Rows from block 4, named by matrix and row number. Rows with one number belong to one attention dimension. Each number is 200 + 40 x the weight over its row's rms, rounded and kept within 0 to 999. All counts start at 0. After the name is the row's rms in percent of the matrix's.
# v: window attention value (model.blocks.4.attn.v.weight, 128x160), inputs 0-159
# proj: window attention output (model.blocks.4.attn.proj.weight, 160x128, transposed), outputs 0-159
v.99,113,157,200,200,200,264,200,200,131,234,200,257,200,200,200,200,139,121,114,242,200,123,119,200,266,200,159,200,200,200,200,271,200,249,154,200,141,200,265,200,234,127,200,200,200,200,235,200,200,200,200,200,244,111,260,200,200,269,233,132,200,200,248,251,200,251,244,158,252,241,200,200,200,200,200,200,200,200,200,200,200,200,200,144,200,200,200,250,200,248,200,200,121,125,200,200,200,200,110,200,200,200,200,200,146,256,200,248,128,200,268,200,239,148,258,90,126,200,200,252,123,200,200,200,200,200,200,200,155,271,200,200,200,200,254,200,200,290,200,271,139,200,154,126,200,200,200,200,200,268,139,200,136,200,200,200,200,150,301,200,200
proj.99,106,200,272,200,200,164,200,200,200,172,200,200,200,200,200,200,200,200,311,200,261,270,200,200,200,200,280,200,200,200,200,151,179,200,200,200,200,200,200,200,80,200,200,170,200,155,200,200,279,162,200,200,200,200,165,200,200,200,234,200,200,200,82,200,200,164,147,264,200,200,36,200,200,200,166,200,228,200,228,230,254,244,200,200,200,200,166,14,200,149,200,200,200,200,252,200,200,200,269,110,200,200,200,200,200,200,200,200,200,200,200,156,200,200,177,333,200,242,200,200,291,200,200,218,151,200,200,236,260,200,113,119,200,200,142,200,200,200,200,200,200,200,200,200,200,200,161,200,200,200,200,225,200,200,200,273,200,200,117,258,119
v.100,101,152,200,200,117,200,152,200,200,200,125,200,200,245,200,282,200,130,108,249,241,144,130,259,257,200,146,127,200,200,200,200,200,200,200,200,200,200,200,200,261,151,200,200,200,200,200,200,200,244,254,200,291,132,281,200,200,200,200,200,200,200,200,200,200,271,274,200,200,263,126,200,200,200,200,200,254,200,200,200,200,200,269,104,200,200,200,307,200,290,200,111,200,200,200,200,200,200,139,143,200,200,200,148,126,200,200,255,138,200,200,245,200,118,200,147,200,200,200,200,146,200,140,200,200,200,200,239,155,288,200,200,109,200,258,200,200,273,200,200,200,200,200,101,200,200,200,200,200,272,200,200,200,200,200,150,254,200,279,200,200
proj.100,096,253,200,176,245,200,200,200,200,165,200,200,200,200,164,200,200,200,260,200,200,271,200,200,200,200,299,236,125,200,152,140,137,200,200,200,200,200,135,200,66,200,200,200,200,157,200,200,200,142,200,200,200,200,148,200,200,165,267,200,200,200,85,200,200,166,200,276,200,200,200,200,200,200,200,200,200,200,235,200,273,226,200,234,200,200,200,68,200,65,200,200,200,200,248,200,154,200,200,200,200,200,270,200,255,200,249,200,200,200,200,118,200,299,200,266,200,200,231,200,288,200,200,200,109,200,200,200,252,129,147,161,309,200,200,292,135,200,200,200,200,200,200,200,200,200,170,255,171,200,200,200,200,200,200,298,200,200,200,278,141
v.101,115,200,149,200,144,200,255,234,200,200,299,245,200,200,138,200,114,200,155,143,200,200,200,104,292,200,200,200,144,200,286,273,200,200,158,200,119,121,200,236,200,200,200,200,200,200,232,151,200,200,200,251,200,131,200,200,200,304,200,200,200,200,261,295,245,200,200,140,236,128,270,111,200,146,245,272,147,200,200,200,200,142,200,200,200,200,200,200,170,200,200,200,200,122,200,200,200,296,200,200,200,200,200,248,200,249,200,264,141,200,200,200,200,200,200,200,151,200,141,262,200,200,255,200,200,241,200,200,153,200,200,200,200,200,200,200,200,200,200,287,114,200,158,200,109,200,200,200,200,200,107,149,149,272,200,200,200,140,200,200,200
proj.101,115,161,319,200,200,200,175,200,200,200,200,200,200,200,200,200,200,200,269,200,232,200,200,200,200,148,200,200,280,200,169,160,278,200,200,200,200,200,200,200,200,177,223,136,173,200,200,200,280,200,281,200,200,244,200,200,200,200,161,200,200,200,161,200,200,200,138,200,200,200,0,200,200,200,200,200,250,200,200,200,200,278,200,200,200,200,155,122,200,274,200,200,200,200,219,200,200,200,326,62,200,200,185,200,158,200,200,200,227,157,200,200,200,50,200,322,200,231,200,160,200,200,200,200,200,200,242,237,200,249,121,103,155,200,169,122,252,200,169,200,200,200,200,200,200,200,200,200,200,200,200,200,200,200,200,200,200,200,200,200,158
v.102,110,200,260,200,200,139,143,158,200,200,106,200,200,200,263,200,269,200,244,252,200,200,200,289,129,200,200,116,288,200,124,144,200,124,200,200,252,305,200,200,268,154,200,200,200,200,200,250,200,200,268,146,200,265,200,249,200,113,200,200,200,200,200,122,200,200,200,243,200,259,106,200,200,200,200,200,200,200,200,160,200,200,200,138,200,200,135,200,200,280,200,200,200,200,200,200,149,92,200,200,200,200,200,152,200,200,147,147,247,200,200,200,200,132,200,200,260,200,262,200,200,200,200,200,200,138,200,200,244,253,200,160,200,200,200,115,200,200,149,200,283,200,200,142,282,200,200,200,200,200,300,252,200,141,200,200,200,268,263,200,200
proj.102,122,243,90,200,200,200,218,200,200,200,200,200,200,200,172,200,200,200,156,200,189,200,200,177,200,255,200,270,102,200,215,239,109,200,200,200,200,200,200,200,150,231,179,260,240,200,200,200,137,149,117,200,200,145,161,200,165,200,279,200,200,200,200,200,200,200,263,200,200,200,375,200,200,200,200,258,161,200,200,200,200,104,200,253,200,200,251,238,200,94,200,200,200,200,200,227,200,200,94,320,200,200,230,200,258,200,259,200,168,226,200,166,200,358,200,122,200,161,200,231,200,200,200,200,178,200,200,170,200,124,250,261,269,200,223,290,130,200,260,200,200,200,200,200,200,200,200,253,182,200,200,200,200,200,200,220,200,200,200,200,200
v.103,095,150,200,200,109,200,200,200,118,200,200,200,200,200,200,270,200,200,120,256,242,200,127,200,271,200,200,98,200,200,200,200,263,200,200,200,200,200,254,200,261,200,200,200,200,200,200,200,200,246,200,200,268,119,265,200,200,200,200,200,200,200,200,200,200,200,261,142,255,257,200,200,200,247,200,200,200,200,200,200,200,200,200,128,200,200,200,250,114,290,156,124,200,130,200,200,200,200,200,154,200,200,200,144,110,263,131,251,114,200,200,200,200,83,200,124,200,200,200,200,127,262,200,200,200,200,200,240,200,305,200,200,128,200,287,123,200,257,200,257,200,200,200,116,200,200,200,200,246,254,200,200,200,200,142,200,249,200,274,200,200
proj.103,090,255,200,200,271,200,200,200,200,151,200,200,200,200,163,200,200,200,281,200,200,280,200,200,200,200,306,200,200,200,150,124,142,200,200,200,200,200,126,200,68,200,200,200,200,140,200,200,234,153,200,200,167,231,152,200,200,200,243,200,200,200,105,200,200,161,146,291,200,200,200,200,200,200,200,200,200,200,260,200,250,233,200,200,200,200,200,53,200,73,200,200,200,200,257,200,145,200,200,179,200,200,258,200,244,200,249,200,246,200,200,117,200,295,200,286,200,200,200,200,291,200,200,200,95,200,200,200,254,130,154,200,296,200,166,289,200,200,200,200,200,200,200,200,200,200,200,236,168,200,200,223,200,200,200,293,200,200,200,267,153
v.104,086,140,200,200,200,267,200,200,105,200,200,200,200,200,200,200,141,99,78,247,200,122,126,200,262,242,122,144,200,265,277,256,200,200,200,200,200,200,200,200,200,132,200,200,200,200,200,200,200,200,200,200,254,123,200,200,200,279,200,200,275,200,200,255,200,255,276,200,261,200,200,200,200,200,200,200,200,200,200,200,200,200,252,137,200,200,200,306,200,285,200,200,113,133,200,200,200,200,80,200,200,200,200,200,141,285,200,200,130,200,200,200,200,200,200,103,200,200,200,261,93,200,141,200,200,200,249,200,200,200,200,200,136,200,200,200,200,267,200,200,122,200,200,137,106,147,200,200,200,200,200,200,200,200,200,200,200,200,200,200,200
proj.104,076,200,200,200,200,200,200,200,200,145,200,200,200,200,200,200,200,200,306,200,200,289,200,200,200,200,283,200,200,200,200,133,200,200,200,200,200,200,200,200,84,200,200,163,200,200,200,200,232,140,200,200,200,200,149,200,200,200,257,200,200,200,29,200,200,200,165,263,200,200,57,200,200,200,200,200,200,200,200,200,241,253,200,200,200,200,200,21,200,121,200,200,200,200,269,200,200,200,250,153,200,200,200,200,200,200,200,200,241,148,200,142,200,200,200,323,200,200,200,200,292,200,200,200,128,200,200,200,273,200,86,97,276,200,173,200,200,200,200,200,200,200,200,200,200,200,200,200,200,200,200,200,200,200,200,281,200,200,200,267,117
v.105,103,243,76,200,200,259,288,200,200,200,318,200,200,200,152,145,200,200,200,126,200,200,200,96,200,273,200,295,103,200,200,200,132,200,200,200,134,153,200,200,200,200,200,200,200,200,243,150,200,200,129,200,130,200,200,200,200,200,200,200,200,200,200,258,200,200,142,139,200,118,200,200,200,114,242,259,200,200,200,200,200,200,200,200,144,200,240,200,200,118,284,200,200,147,249,200,200,277,200,200,200,200,200,200,278,200,261,200,200,200,200,200,200,286,200,200,200,200,200,263,200,200,290,200,200,200,200,200,135,153,200,245,252,200,200,200,200,200,200,261,200,200,200,264,94,200,200,200,156,200,200,91,141,246,200,200,133,200,200,200,200
proj.105,114,143,356,200,200,200,200,200,200,200,200,200,200,200,219,200,200,200,200,200,200,200,200,200,200,116,139,162,294,200,200,200,267,200,200,200,200,200,323,200,239,200,200,144,200,200,200,200,224,200,200,200,200,200,234,200,200,200,200,200,159,200,173,200,200,237,200,178,200,200,12,200,200,200,200,200,247,200,168,200,200,250,200,200,200,200,158,200,200,310,200,200,200,200,200,200,289,200,301,128,200,200,174,200,159,200,130,200,200,158,200,246,200,22,200,232,200,200,200,200,168,269,113,200,266,200,200,238,200,278,121,143,129,200,200,99,230,200,200,200,200,200,200,200,200,200,200,160,200,200,200,200,200,200,200,170,200,200,200,200,163
v.106,088,258,200,200,200,200,200,245,200,200,306,200,200,200,200,148,200,200,272,95,200,200,200,145,200,200,200,293,101,140,200,200,200,200,200,200,200,111,144,200,96,251,200,200,200,200,200,142,200,142,200,200,146,200,137,200,200,200,200,200,200,200,200,200,200,200,200,200,200,101,200,200,200,148,200,280,200,200,200,200,200,200,131,200,200,200,200,122,200,109,200,200,266,200,200,200,248,281,277,253,200,200,200,270,200,200,200,200,200,200,200,200,200,278,141,200,200,200,200,200,259,157,200,200,200,280,200,147,200,85,200,200,200,200,134,200,200,135,274,200,200,200,200,278,200,200,141,200,200,146,200,200,200,274,200,200,150,148,67,200,200
proj.106,093,172,304,200,200,200,200,200,200,238,200,200,200,200,246,200,200,200,165,200,200,155,200,239,200,169,140,117,275,200,200,200,274,200,200,200,200,232,200,200,311,200,200,200,200,226,200,200,239,260,243,200,200,246,243,200,200,200,94,200,235,200,297,200,200,228,200,172,200,200,127,200,200,200,200,200,200,200,200,200,163,271,200,140,200,200,200,263,200,372,200,156,200,200,164,200,200,200,200,102,200,200,136,200,127,200,140,200,200,200,200,252,200,30,239,200,200,200,200,200,143,245,200,200,260,200,200,200,200,285,200,200,103,200,200,100,270,200,133,200,200,200,200,200,200,200,219,146,227,200,200,200,200,200,200,140,200,200,200,149,240
v.107,111,135,275,257,144,246,200,200,144,200,140,200,200,200,200,200,200,200,112,200,200,200,131,200,279,200,155,139,263,200,200,258,200,248,200,200,200,200,248,200,200,158,200,200,200,200,231,151,164,200,200,243,244,113,254,200,165,256,200,200,250,200,200,200,200,249,282,149,200,252,200,200,200,257,200,200,200,200,200,200,141,200,200,140,200,200,200,280,154,286,200,200,114,136,200,257,200,200,144,200,200,200,200,200,139,251,152,255,115,200,200,239,200,115,249,149,144,200,200,200,148,261,128,200,200,200,245,248,156,285,200,200,119,200,279,117,200,277,151,200,200,200,200,108,200,160,200,200,200,200,200,200,200,200,200,200,240,159,277,200,200
proj.107,103,244,200,200,264,166,200,200,253,150,200,200,200,200,174,200,200,200,287,200,200,293,200,200,200,200,305,200,158,200,200,120,157,175,200,200,200,225,143,200,81,165,200,200,200,149,200,200,241,164,200,200,169,200,154,200,200,173,238,200,200,200,105,200,200,159,146,286,200,200,200,200,200,200,173,200,200,200,248,200,277,256,200,224,200,200,200,48,200,100,200,200,200,200,241,200,169,200,200,163,200,200,266,200,242,179,255,200,262,200,200,118,200,200,200,292,230,237,237,200,302,200,200,200,110,200,200,200,257,131,144,149,298,200,166,265,166,172,200,200,200,200,200,200,200,200,176,250,172,200,200,232,200,200,200,293,200,200,200,273,136
v.108,107,200,126,200,200,254,200,200,200,155,318,200,200,200,200,200,142,200,200,110,200,200,200,92,248,200,200,314,125,200,262,253,200,200,164,200,128,115,152,200,134,200,200,200,200,200,256,128,200,148,152,200,200,200,200,200,200,262,200,200,200,200,200,266,200,149,149,200,200,95,276,200,200,200,249,200,200,200,136,200,200,121,119,269,200,200,200,200,200,106,200,200,200,200,255,200,200,284,200,253,200,200,200,266,200,245,260,200,200,200,200,200,267,260,200,200,200,200,151,200,200,200,275,200,200,249,200,130,164,131,238,259,200,200,200,200,200,200,200,268,146,200,200,277,200,200,200,200,200,200,118,200,200,238,200,200,162,200,139,200,200
proj.108,122,153,312,200,200,200,166,200,200,200,200,200,200,200,228,200,200,200,219,200,200,200,200,200,200,149,165,129,295,176,162,200,295,200,200,200,200,200,200,200,249,173,236,149,200,200,200,200,244,248,276,200,200,246,241,200,200,200,124,200,225,200,200,200,200,200,161,200,200,200,31,200,200,200,200,158,261,200,200,200,200,280,200,200,200,200,158,200,200,324,200,176,200,200,200,200,200,200,313,87,200,200,164,200,142,200,126,200,200,166,200,233,200,39,200,272,200,200,200,152,165,251,200,200,241,138,200,237,200,269,155,137,110,200,200,106,254,200,143,200,200,200,234,200,200,200,200,136,233,200,200,200,200,200,200,166,200,200,200,200,200
v.109,108,121,200,200,149,200,159,200,200,200,124,200,200,200,200,253,200,200,127,249,200,200,200,200,200,200,150,74,291,200,160,200,200,200,200,200,200,282,200,200,284,154,200,149,200,200,200,200,200,200,260,200,272,164,200,200,200,200,200,200,276,200,200,200,200,261,278,200,200,307,143,200,200,234,200,145,200,200,200,200,144,200,260,133,200,200,200,276,141,296,200,102,200,200,200,200,200,152,144,163,200,200,200,150,132,200,136,200,200,200,200,200,200,135,200,160,200,200,200,200,133,200,154,200,200,154,200,200,200,307,200,200,125,200,285,108,200,200,156,200,237,200,200,120,200,200,200,150,200,200,254,248,200,147,200,200,251,200,301,200,200
proj.109,117,255,141,200,200,200,224,200,200,162,200,200,200,200,148,200,200,200,228,200,200,254,200,200,200,254,275,250,110,200,200,165,110,200,200,200,200,200,200,200,99,200,200,229,200,162,200,200,173,128,136,200,200,200,137,200,200,174,290,200,200,200,92,200,200,200,200,250,200,200,259,200,200,200,200,235,150,200,233,200,257,200,200,255,200,200,200,129,200,59,200,217,200,200,257,200,169,200,127,249,200,200,269,200,260,200,264,200,200,200,200,131,200,337,200,200,200,200,236,200,267,200,200,200,125,200,178,200,240,118,200,200,317,200,200,305,118,170,261,200,200,200,200,200,200,200,165,270,163,200,200,229,200,200,200,277,200,200,200,253,154
v.110,100,118,274,200,200,200,152,200,148,246,126,200,200,200,200,261,200,200,102,200,243,200,127,200,261,200,200,89,269,200,200,252,200,242,200,200,200,200,200,200,200,143,200,200,200,200,200,200,200,200,200,200,251,121,200,200,200,200,200,200,284,200,200,200,200,264,302,200,200,277,145,200,200,246,200,200,200,200,200,200,200,200,200,200,200,200,200,293,145,306,200,105,200,125,200,248,200,153,200,147,200,200,200,200,200,200,200,249,144,200,239,249,200,123,200,117,200,200,200,200,132,200,117,200,200,200,200,255,200,276,200,200,99,200,297,123,200,200,200,200,200,200,200,99,200,153,200,200,200,262,200,200,200,200,200,200,241,200,300,200,200
proj.110,102,253,200,200,235,200,200,200,200,152,200,200,200,200,164,200,200,200,275,200,200,282,200,200,200,234,288,200,140,200,200,133,116,200,200,200,200,220,200,200,88,165,200,200,200,166,200,200,200,135,200,200,200,200,143,200,200,169,264,200,200,200,90,200,200,151,200,275,200,200,200,200,200,200,200,222,200,200,254,200,265,231,200,225,200,200,200,73,200,62,200,200,200,200,244,200,159,200,200,200,200,200,260,200,255,200,267,200,247,200,200,133,200,304,200,261,200,200,236,200,290,200,200,200,110,200,200,200,265,134,143,139,321,200,173,274,129,164,233,200,200,200,200,200,200,200,172,265,159,200,200,224,200,200,235,284,200,200,200,257,141
v.111,106,137,200,200,133,200,200,200,153,200,148,200,200,200,200,200,200,104,98,238,200,131,155,247,246,200,142,123,200,200,200,240,200,200,200,200,200,243,255,200,200,137,200,200,200,200,200,200,200,244,200,200,250,142,200,200,200,200,200,200,283,200,200,200,200,200,290,155,200,253,141,200,200,200,200,200,200,200,200,200,138,200,249,153,200,200,264,279,135,289,200,200,115,149,200,200,200,200,131,200,243,200,155,152,141,200,155,200,158,200,261,200,200,114,200,109,200,200,200,259,131,260,148,200,250,200,200,200,153,317,200,148,146,200,283,120,200,270,200,200,200,200,200,114,200,200,200,200,251,265,200,200,200,200,200,156,200,200,288,200,200
proj.111,096,200,200,200,252,200,200,200,200,147,200,200,200,200,167,200,200,200,273,200,200,271,200,200,200,200,295,245,154,200,200,149,141,200,200,200,200,200,200,200,59,200,200,200,200,159,200,200,200,133,200,200,200,200,151,200,200,200,286,200,200,200,68,200,200,158,200,277,200,200,200,200,200,200,200,200,200,200,238,200,266,200,200,247,200,200,200,55,200,61,200,222,200,200,262,200,200,200,200,200,200,200,264,200,242,177,241,200,200,200,200,121,200,281,200,273,200,200,233,200,291,200,200,200,127,200,200,200,272,147,131,145,316,200,164,274,200,200,264,200,200,200,200,200,200,200,172,254,173,200,200,200,200,200,200,292,200,200,200,281,123
v.112,111,200,200,200,200,200,129,200,200,200,200,160,200,200,200,200,271,321,267,200,200,263,200,200,200,200,200,200,253,200,200,200,288,200,282,200,271,200,200,200,200,324,200,200,200,200,200,200,200,200,200,200,200,200,200,90,200,141,200,279,95,200,101,200,200,200,200,200,200,200,200,200,200,283,200,128,200,200,200,200,200,200,200,200,262,200,200,200,200,200,124,200,200,270,200,200,200,200,349,200,200,200,200,200,200,200,200,200,200,200,200,200,158,200,147,316,200,200,200,200,200,200,200,200,200,200,200,200,200,200,200,200,200,200,200,200,200,140,200,132,200,85,200,271,200,200,157,200,200,200,200,281,331,200,200,200,200,200,51,200,200
proj.112,114,200,120,200,200,200,200,200,229,200,200,161,200,200,200,200,200,200,126,200,200,200,238,200,200,305,200,200,200,200,200,200,200,130,200,200,200,242,200,200,309,200,200,200,200,200,165,200,200,274,200,200,200,200,200,200,200,200,125,200,260,200,362,200,200,200,200,200,200,200,374,200,200,200,228,200,129,200,200,123,200,200,200,200,200,200,231,294,200,200,200,200,200,200,141,200,64,200,77,200,200,200,200,200,200,200,200,200,200,294,200,200,200,200,243,120,200,200,200,200,200,200,200,200,200,146,200,171,152,200,293,255,200,200,241,264,200,200,200,200,200,200,243,200,200,200,200,200,200,200,200,200,200,200,200,200,200,200,383,200,262
v.113,096,200,200,143,272,118,200,156,271,152,200,138,200,200,200,200,263,200,200,200,200,200,248,200,79,200,200,200,200,200,131,110,200,117,200,200,200,200,148,200,200,200,200,200,200,200,146,200,200,200,200,200,156,312,200,200,200,114,200,271,200,200,200,200,200,200,147,272,200,200,200,200,200,200,200,200,200,200,200,200,200,200,200,200,200,200,135,146,255,200,200,200,200,305,200,152,200,135,200,200,200,200,258,200,200,114,241,141,322,200,126,200,200,271,200,310,299,200,262,147,290,200,200,200,200,200,200,200,270,200,200,200,200,200,156,200,200,129,200,128,287,200,200,265,200,200,200,200,200,200,282,200,200,200,200,200,200,270,200,200,200
proj.113,092,200,151,200,139,244,200,200,119,240,200,200,200,200,200,200,200,200,102,200,168,125,200,200,200,200,133,200,200,200,200,283,200,247,200,200,200,200,200,200,290,241,200,237,240,234,200,200,112,200,147,200,200,200,200,200,200,200,200,200,200,200,290,200,200,200,298,130,200,200,351,162,200,200,200,200,175,200,151,200,149,108,262,200,200,200,228,359,200,200,200,200,200,200,177,200,230,200,134,312,200,200,200,200,200,200,200,200,123,200,200,244,200,200,200,54,200,200,200,200,110,200,200,200,268,200,200,200,134,200,281,298,162,200,251,200,200,200,200,200,200,200,200,200,200,200,200,167,200,200,200,200,200,200,200,136,200,200,200,160,257
v.114,088,200,200,200,264,200,260,200,200,154,274,200,200,144,200,106,200,200,255,118,200,200,200,200,200,200,278,287,96,200,200,200,200,150,200,200,128,140,200,200,200,200,200,200,200,200,200,200,200,200,126,200,145,200,136,200,246,200,200,200,200,200,200,261,200,200,118,200,200,135,268,200,200,200,200,265,132,200,200,200,200,200,120,254,200,200,200,200,262,118,271,200,277,200,200,200,200,200,246,269,152,200,200,200,200,200,200,200,283,200,200,200,200,321,142,244,200,200,200,200,278,134,288,200,200,200,200,200,200,117,200,200,200,200,140,313,200,113,200,200,200,200,200,272,200,262,200,200,200,200,200,122,200,200,276,200,139,200,200,200,200
proj.114,088,128,338,200,200,200,200,200,200,270,200,200,153,200,228,200,200,200,147,200,200,144,174,200,200,200,105,200,267,200,200,267,277,232,200,200,200,200,200,200,284,200,200,162,200,230,200,200,200,200,200,200,200,154,243,200,145,234,165,200,152,200,200,200,200,236,264,129,200,200,119,200,200,200,200,200,247,200,138,200,139,200,200,200,200,200,166,279,200,329,200,200,200,200,200,200,303,200,237,200,200,200,162,200,137,200,200,200,139,200,200,268,200,51,200,134,200,200,200,200,116,243,200,200,303,200,200,200,200,301,200,200,108,200,200,71,235,200,200,200,200,200,136,200,200,200,200,200,200,200,200,200,200,200,161,140,200,200,200,142,200
v.115,113,255,200,169,200,110,200,200,277,200,146,148,200,200,200,137,260,200,289,200,200,253,267,260,137,200,200,200,200,153,122,147,200,152,200,200,265,240,200,200,200,200,200,200,200,200,154,251,200,200,200,200,200,276,153,200,200,101,200,254,200,200,200,200,200,155,200,273,137,200,200,200,200,200,200,200,236,200,242,200,200,200,200,200,200,200,125,124,259,200,161,200,284,277,126,200,162,200,296,200,200,200,258,200,200,146,200,200,263,200,200,200,164,200,131,313,275,200,200,150,269,200,200,156,200,200,200,200,245,155,155,200,200,200,150,200,200,134,200,200,274,200,200,258,301,200,200,200,200,144,243,251,281,200,200,200,200,238,125,200,200
proj.115,105,224,100,200,200,228,200,200,200,237,200,200,200,200,200,200,200,200,104,200,151,149,200,200,200,242,141,200,200,200,200,246,200,200,200,200,200,200,200,200,289,223,200,243,200,200,200,200,134,200,167,200,200,200,200,200,200,200,200,200,200,200,320,200,200,200,251,135,200,200,411,200,200,200,200,200,156,200,200,200,200,134,200,174,200,200,246,363,200,200,200,200,200,200,154,225,200,200,89,317,200,200,200,200,200,200,200,200,200,242,200,200,200,264,200,69,200,200,200,200,118,200,200,200,240,200,200,169,146,200,310,288,200,200,250,242,200,200,200,200,200,200,200,200,200,200,200,200,200,200,200,200,200,200,200,135,200,200,248,148,287
v.116,098,200,200,200,200,122,200,160,200,248,98,200,200,200,200,200,290,200,200,200,200,260,250,292,119,200,200,200,200,200,102,150,285,200,200,200,282,256,200,200,271,200,200,200,200,200,120,287,200,200,200,135,200,243,200,200,200,116,200,294,200,200,125,117,200,200,200,267,200,200,114,200,200,200,200,200,200,200,200,200,200,200,200,200,200,242,152,200,241,200,162,200,200,266,200,200,200,200,298,200,200,200,200,200,200,200,200,144,281,200,200,200,120,200,200,289,273,200,276,143,200,200,200,200,200,200,200,200,247,200,141,200,200,200,200,200,200,200,200,119,281,200,200,200,323,200,200,200,200,143,289,269,200,200,200,200,200,252,200,200,200
proj.116,092,200,92,200,200,200,231,200,200,200,200,200,200,200,200,200,200,200,129,200,165,200,200,200,200,287,200,270,129,200,200,261,100,200,200,200,200,200,200,200,200,200,175,235,200,200,200,200,144,200,141,200,200,200,200,200,200,200,234,200,200,200,296,200,200,200,250,147,200,200,420,200,200,200,200,244,143,200,200,161,200,114,200,200,200,200,225,305,200,143,200,260,200,200,172,200,200,200,89,310,200,200,200,200,200,200,200,200,200,236,200,200,200,331,200,88,200,200,200,254,200,200,200,200,200,200,200,170,200,135,290,311,200,200,200,285,200,200,267,200,200,200,200,200,200,200,200,238,160,200,200,200,200,200,200,200,200,200,236,200,200
v.117,099,251,200,200,254,200,257,200,200,200,303,200,200,154,200,200,200,285,200,120,200,200,200,158,200,200,257,293,119,200,200,200,200,200,200,200,200,121,200,200,105,271,200,200,200,200,250,200,200,155,147,200,107,200,143,200,200,200,200,200,200,200,200,263,200,200,200,200,200,91,259,200,200,160,200,264,200,200,200,200,200,200,128,275,200,200,200,126,200,117,200,200,259,200,200,200,200,271,245,246,200,200,200,279,256,200,200,200,250,200,200,200,200,298,148,240,200,200,200,200,268,144,260,200,200,200,200,140,200,90,200,249,269,200,200,300,200,200,200,200,154,200,200,291,200,253,200,200,200,200,153,200,200,200,200,200,144,200,92,200,200
proj.117,110,153,294,200,200,200,177,200,200,243,200,200,200,200,248,200,200,200,170,200,200,143,200,200,200,160,113,141,275,200,200,226,290,200,200,200,200,200,200,200,317,200,200,165,200,234,200,200,237,270,200,200,200,200,265,200,200,226,108,200,200,200,295,200,200,235,173,152,200,200,130,200,200,200,200,200,234,200,173,200,142,200,200,146,200,200,164,261,200,350,200,200,200,200,162,200,229,200,243,131,200,200,130,200,128,200,141,200,200,200,200,282,200,50,200,200,200,200,200,200,129,240,200,200,268,200,229,234,173,284,200,200,93,200,200,99,270,200,144,200,200,200,200,200,200,200,238,148,235,200,200,170,200,200,200,121,200,200,200,145,241
v.118,100,269,200,200,200,200,265,200,200,200,306,200,200,200,200,200,200,282,258,139,200,200,200,117,200,200,266,288,114,200,250,200,200,200,200,200,200,144,200,200,200,200,200,200,200,200,200,200,200,200,150,200,149,249,144,200,200,200,200,200,200,200,200,249,200,200,115,200,200,88,200,200,200,134,200,260,200,200,200,200,259,200,116,277,200,200,200,115,200,112,200,200,259,249,200,200,200,241,238,263,200,200,200,260,279,200,267,200,200,200,200,200,200,278,200,247,200,200,200,200,248,200,258,200,200,200,200,200,200,84,200,258,284,200,132,287,200,200,265,200,200,200,200,310,200,200,200,200,149,200,200,141,200,256,256,200,126,200,120,200,200
proj.118,105,132,304,200,200,200,200,200,200,246,200,200,200,200,250,200,200,200,171,200,200,143,200,200,200,200,111,155,283,200,200,243,273,200,200,200,200,200,291,200,299,200,200,169,200,245,200,200,217,250,200,200,200,200,258,200,200,200,125,200,200,200,278,200,200,245,200,132,200,200,124,200,200,200,200,200,241,200,161,200,146,200,200,200,200,200,200,284,200,353,200,200,200,200,154,200,249,200,200,149,200,200,128,200,133,200,135,200,200,200,200,273,200,54,200,200,200,200,176,200,126,200,200,200,290,200,200,200,174,288,200,200,82,200,200,89,274,224,160,200,200,200,200,200,200,200,232,138,228,200,200,177,200,200,177,120,200,200,200,152,225
v.119,109,268,200,200,258,146,200,200,200,200,200,141,200,200,200,121,256,283,274,200,142,263,286,200,200,162,261,261,200,200,200,143,200,152,200,200,246,200,128,200,200,200,200,200,200,152,200,200,200,200,200,200,200,268,136,200,200,130,200,200,200,200,200,200,200,200,157,200,200,137,200,200,200,200,200,151,200,200,200,200,200,200,158,251,256,200,200,111,266,98,200,200,291,285,142,162,200,200,276,200,200,200,200,241,255,131,200,152,244,200,126,144,200,262,146,296,255,200,200,118,255,151,200,200,200,200,200,200,258,115,200,200,200,200,136,200,200,149,200,146,200,141,200,281,279,200,200,200,200,200,200,200,266,200,200,200,200,200,108,200,200
proj.119,099,200,139,200,200,222,200,200,200,232,200,200,200,200,200,200,200,200,103,200,137,137,200,200,200,200,122,200,200,200,200,242,241,200,200,200,200,200,230,200,326,200,200,200,200,235,200,200,135,252,200,200,200,240,249,200,200,200,134,200,223,200,346,200,200,200,232,140,200,200,333,200,200,200,200,200,200,200,200,200,140,172,200,164,200,200,228,380,200,294,200,200,200,200,131,200,200,200,153,251,200,200,135,200,200,200,166,200,200,200,200,252,200,200,236,108,200,200,200,200,106,200,200,177,265,200,200,176,125,200,302,275,127,200,258,200,200,200,200,200,200,200,200,200,200,200,229,165,200,200,200,200,200,200,200,116,200,200,263,132,295
v.120,103,149,200,200,124,200,200,200,128,260,122,200,200,200,200,200,200,130,126,200,200,200,154,252,282,200,120,126,200,200,200,253,250,200,200,200,200,200,250,200,200,200,253,200,200,200,200,200,200,200,200,200,253,111,200,200,153,200,200,200,200,200,200,200,200,267,277,152,200,259,145,200,200,200,200,200,253,200,200,200,155,200,244,155,200,200,247,273,121,291,159,200,134,200,200,248,200,158,200,154,200,200,200,156,200,200,144,247,106,200,200,200,200,108,256,138,200,200,200,200,139,246,154,200,200,200,244,200,155,299,200,200,126,200,278,113,200,200,200,200,200,200,200,89,200,146,200,200,200,266,159,200,200,200,139,154,252,200,287,200,257
proj.120,099,252,200,200,272,181,200,200,200,155,200,177,200,200,165,200,200,200,272,200,200,289,200,200,200,200,295,200,144,200,151,128,149,176,200,200,200,200,200,200,88,160,200,200,175,152,200,200,200,144,200,200,200,231,157,200,200,169,246,200,200,200,96,200,200,154,157,288,200,200,200,200,200,200,200,200,200,200,252,200,260,237,200,231,200,200,200,63,200,85,200,200,200,200,253,200,148,200,200,200,200,200,260,200,251,200,242,200,248,200,200,113,200,295,200,291,200,200,223,200,299,200,200,200,100,172,171,200,257,122,160,157,300,200,165,292,149,200,200,200,200,200,200,200,200,200,181,252,169,200,200,220,200,200,200,289,200,200,200,276,147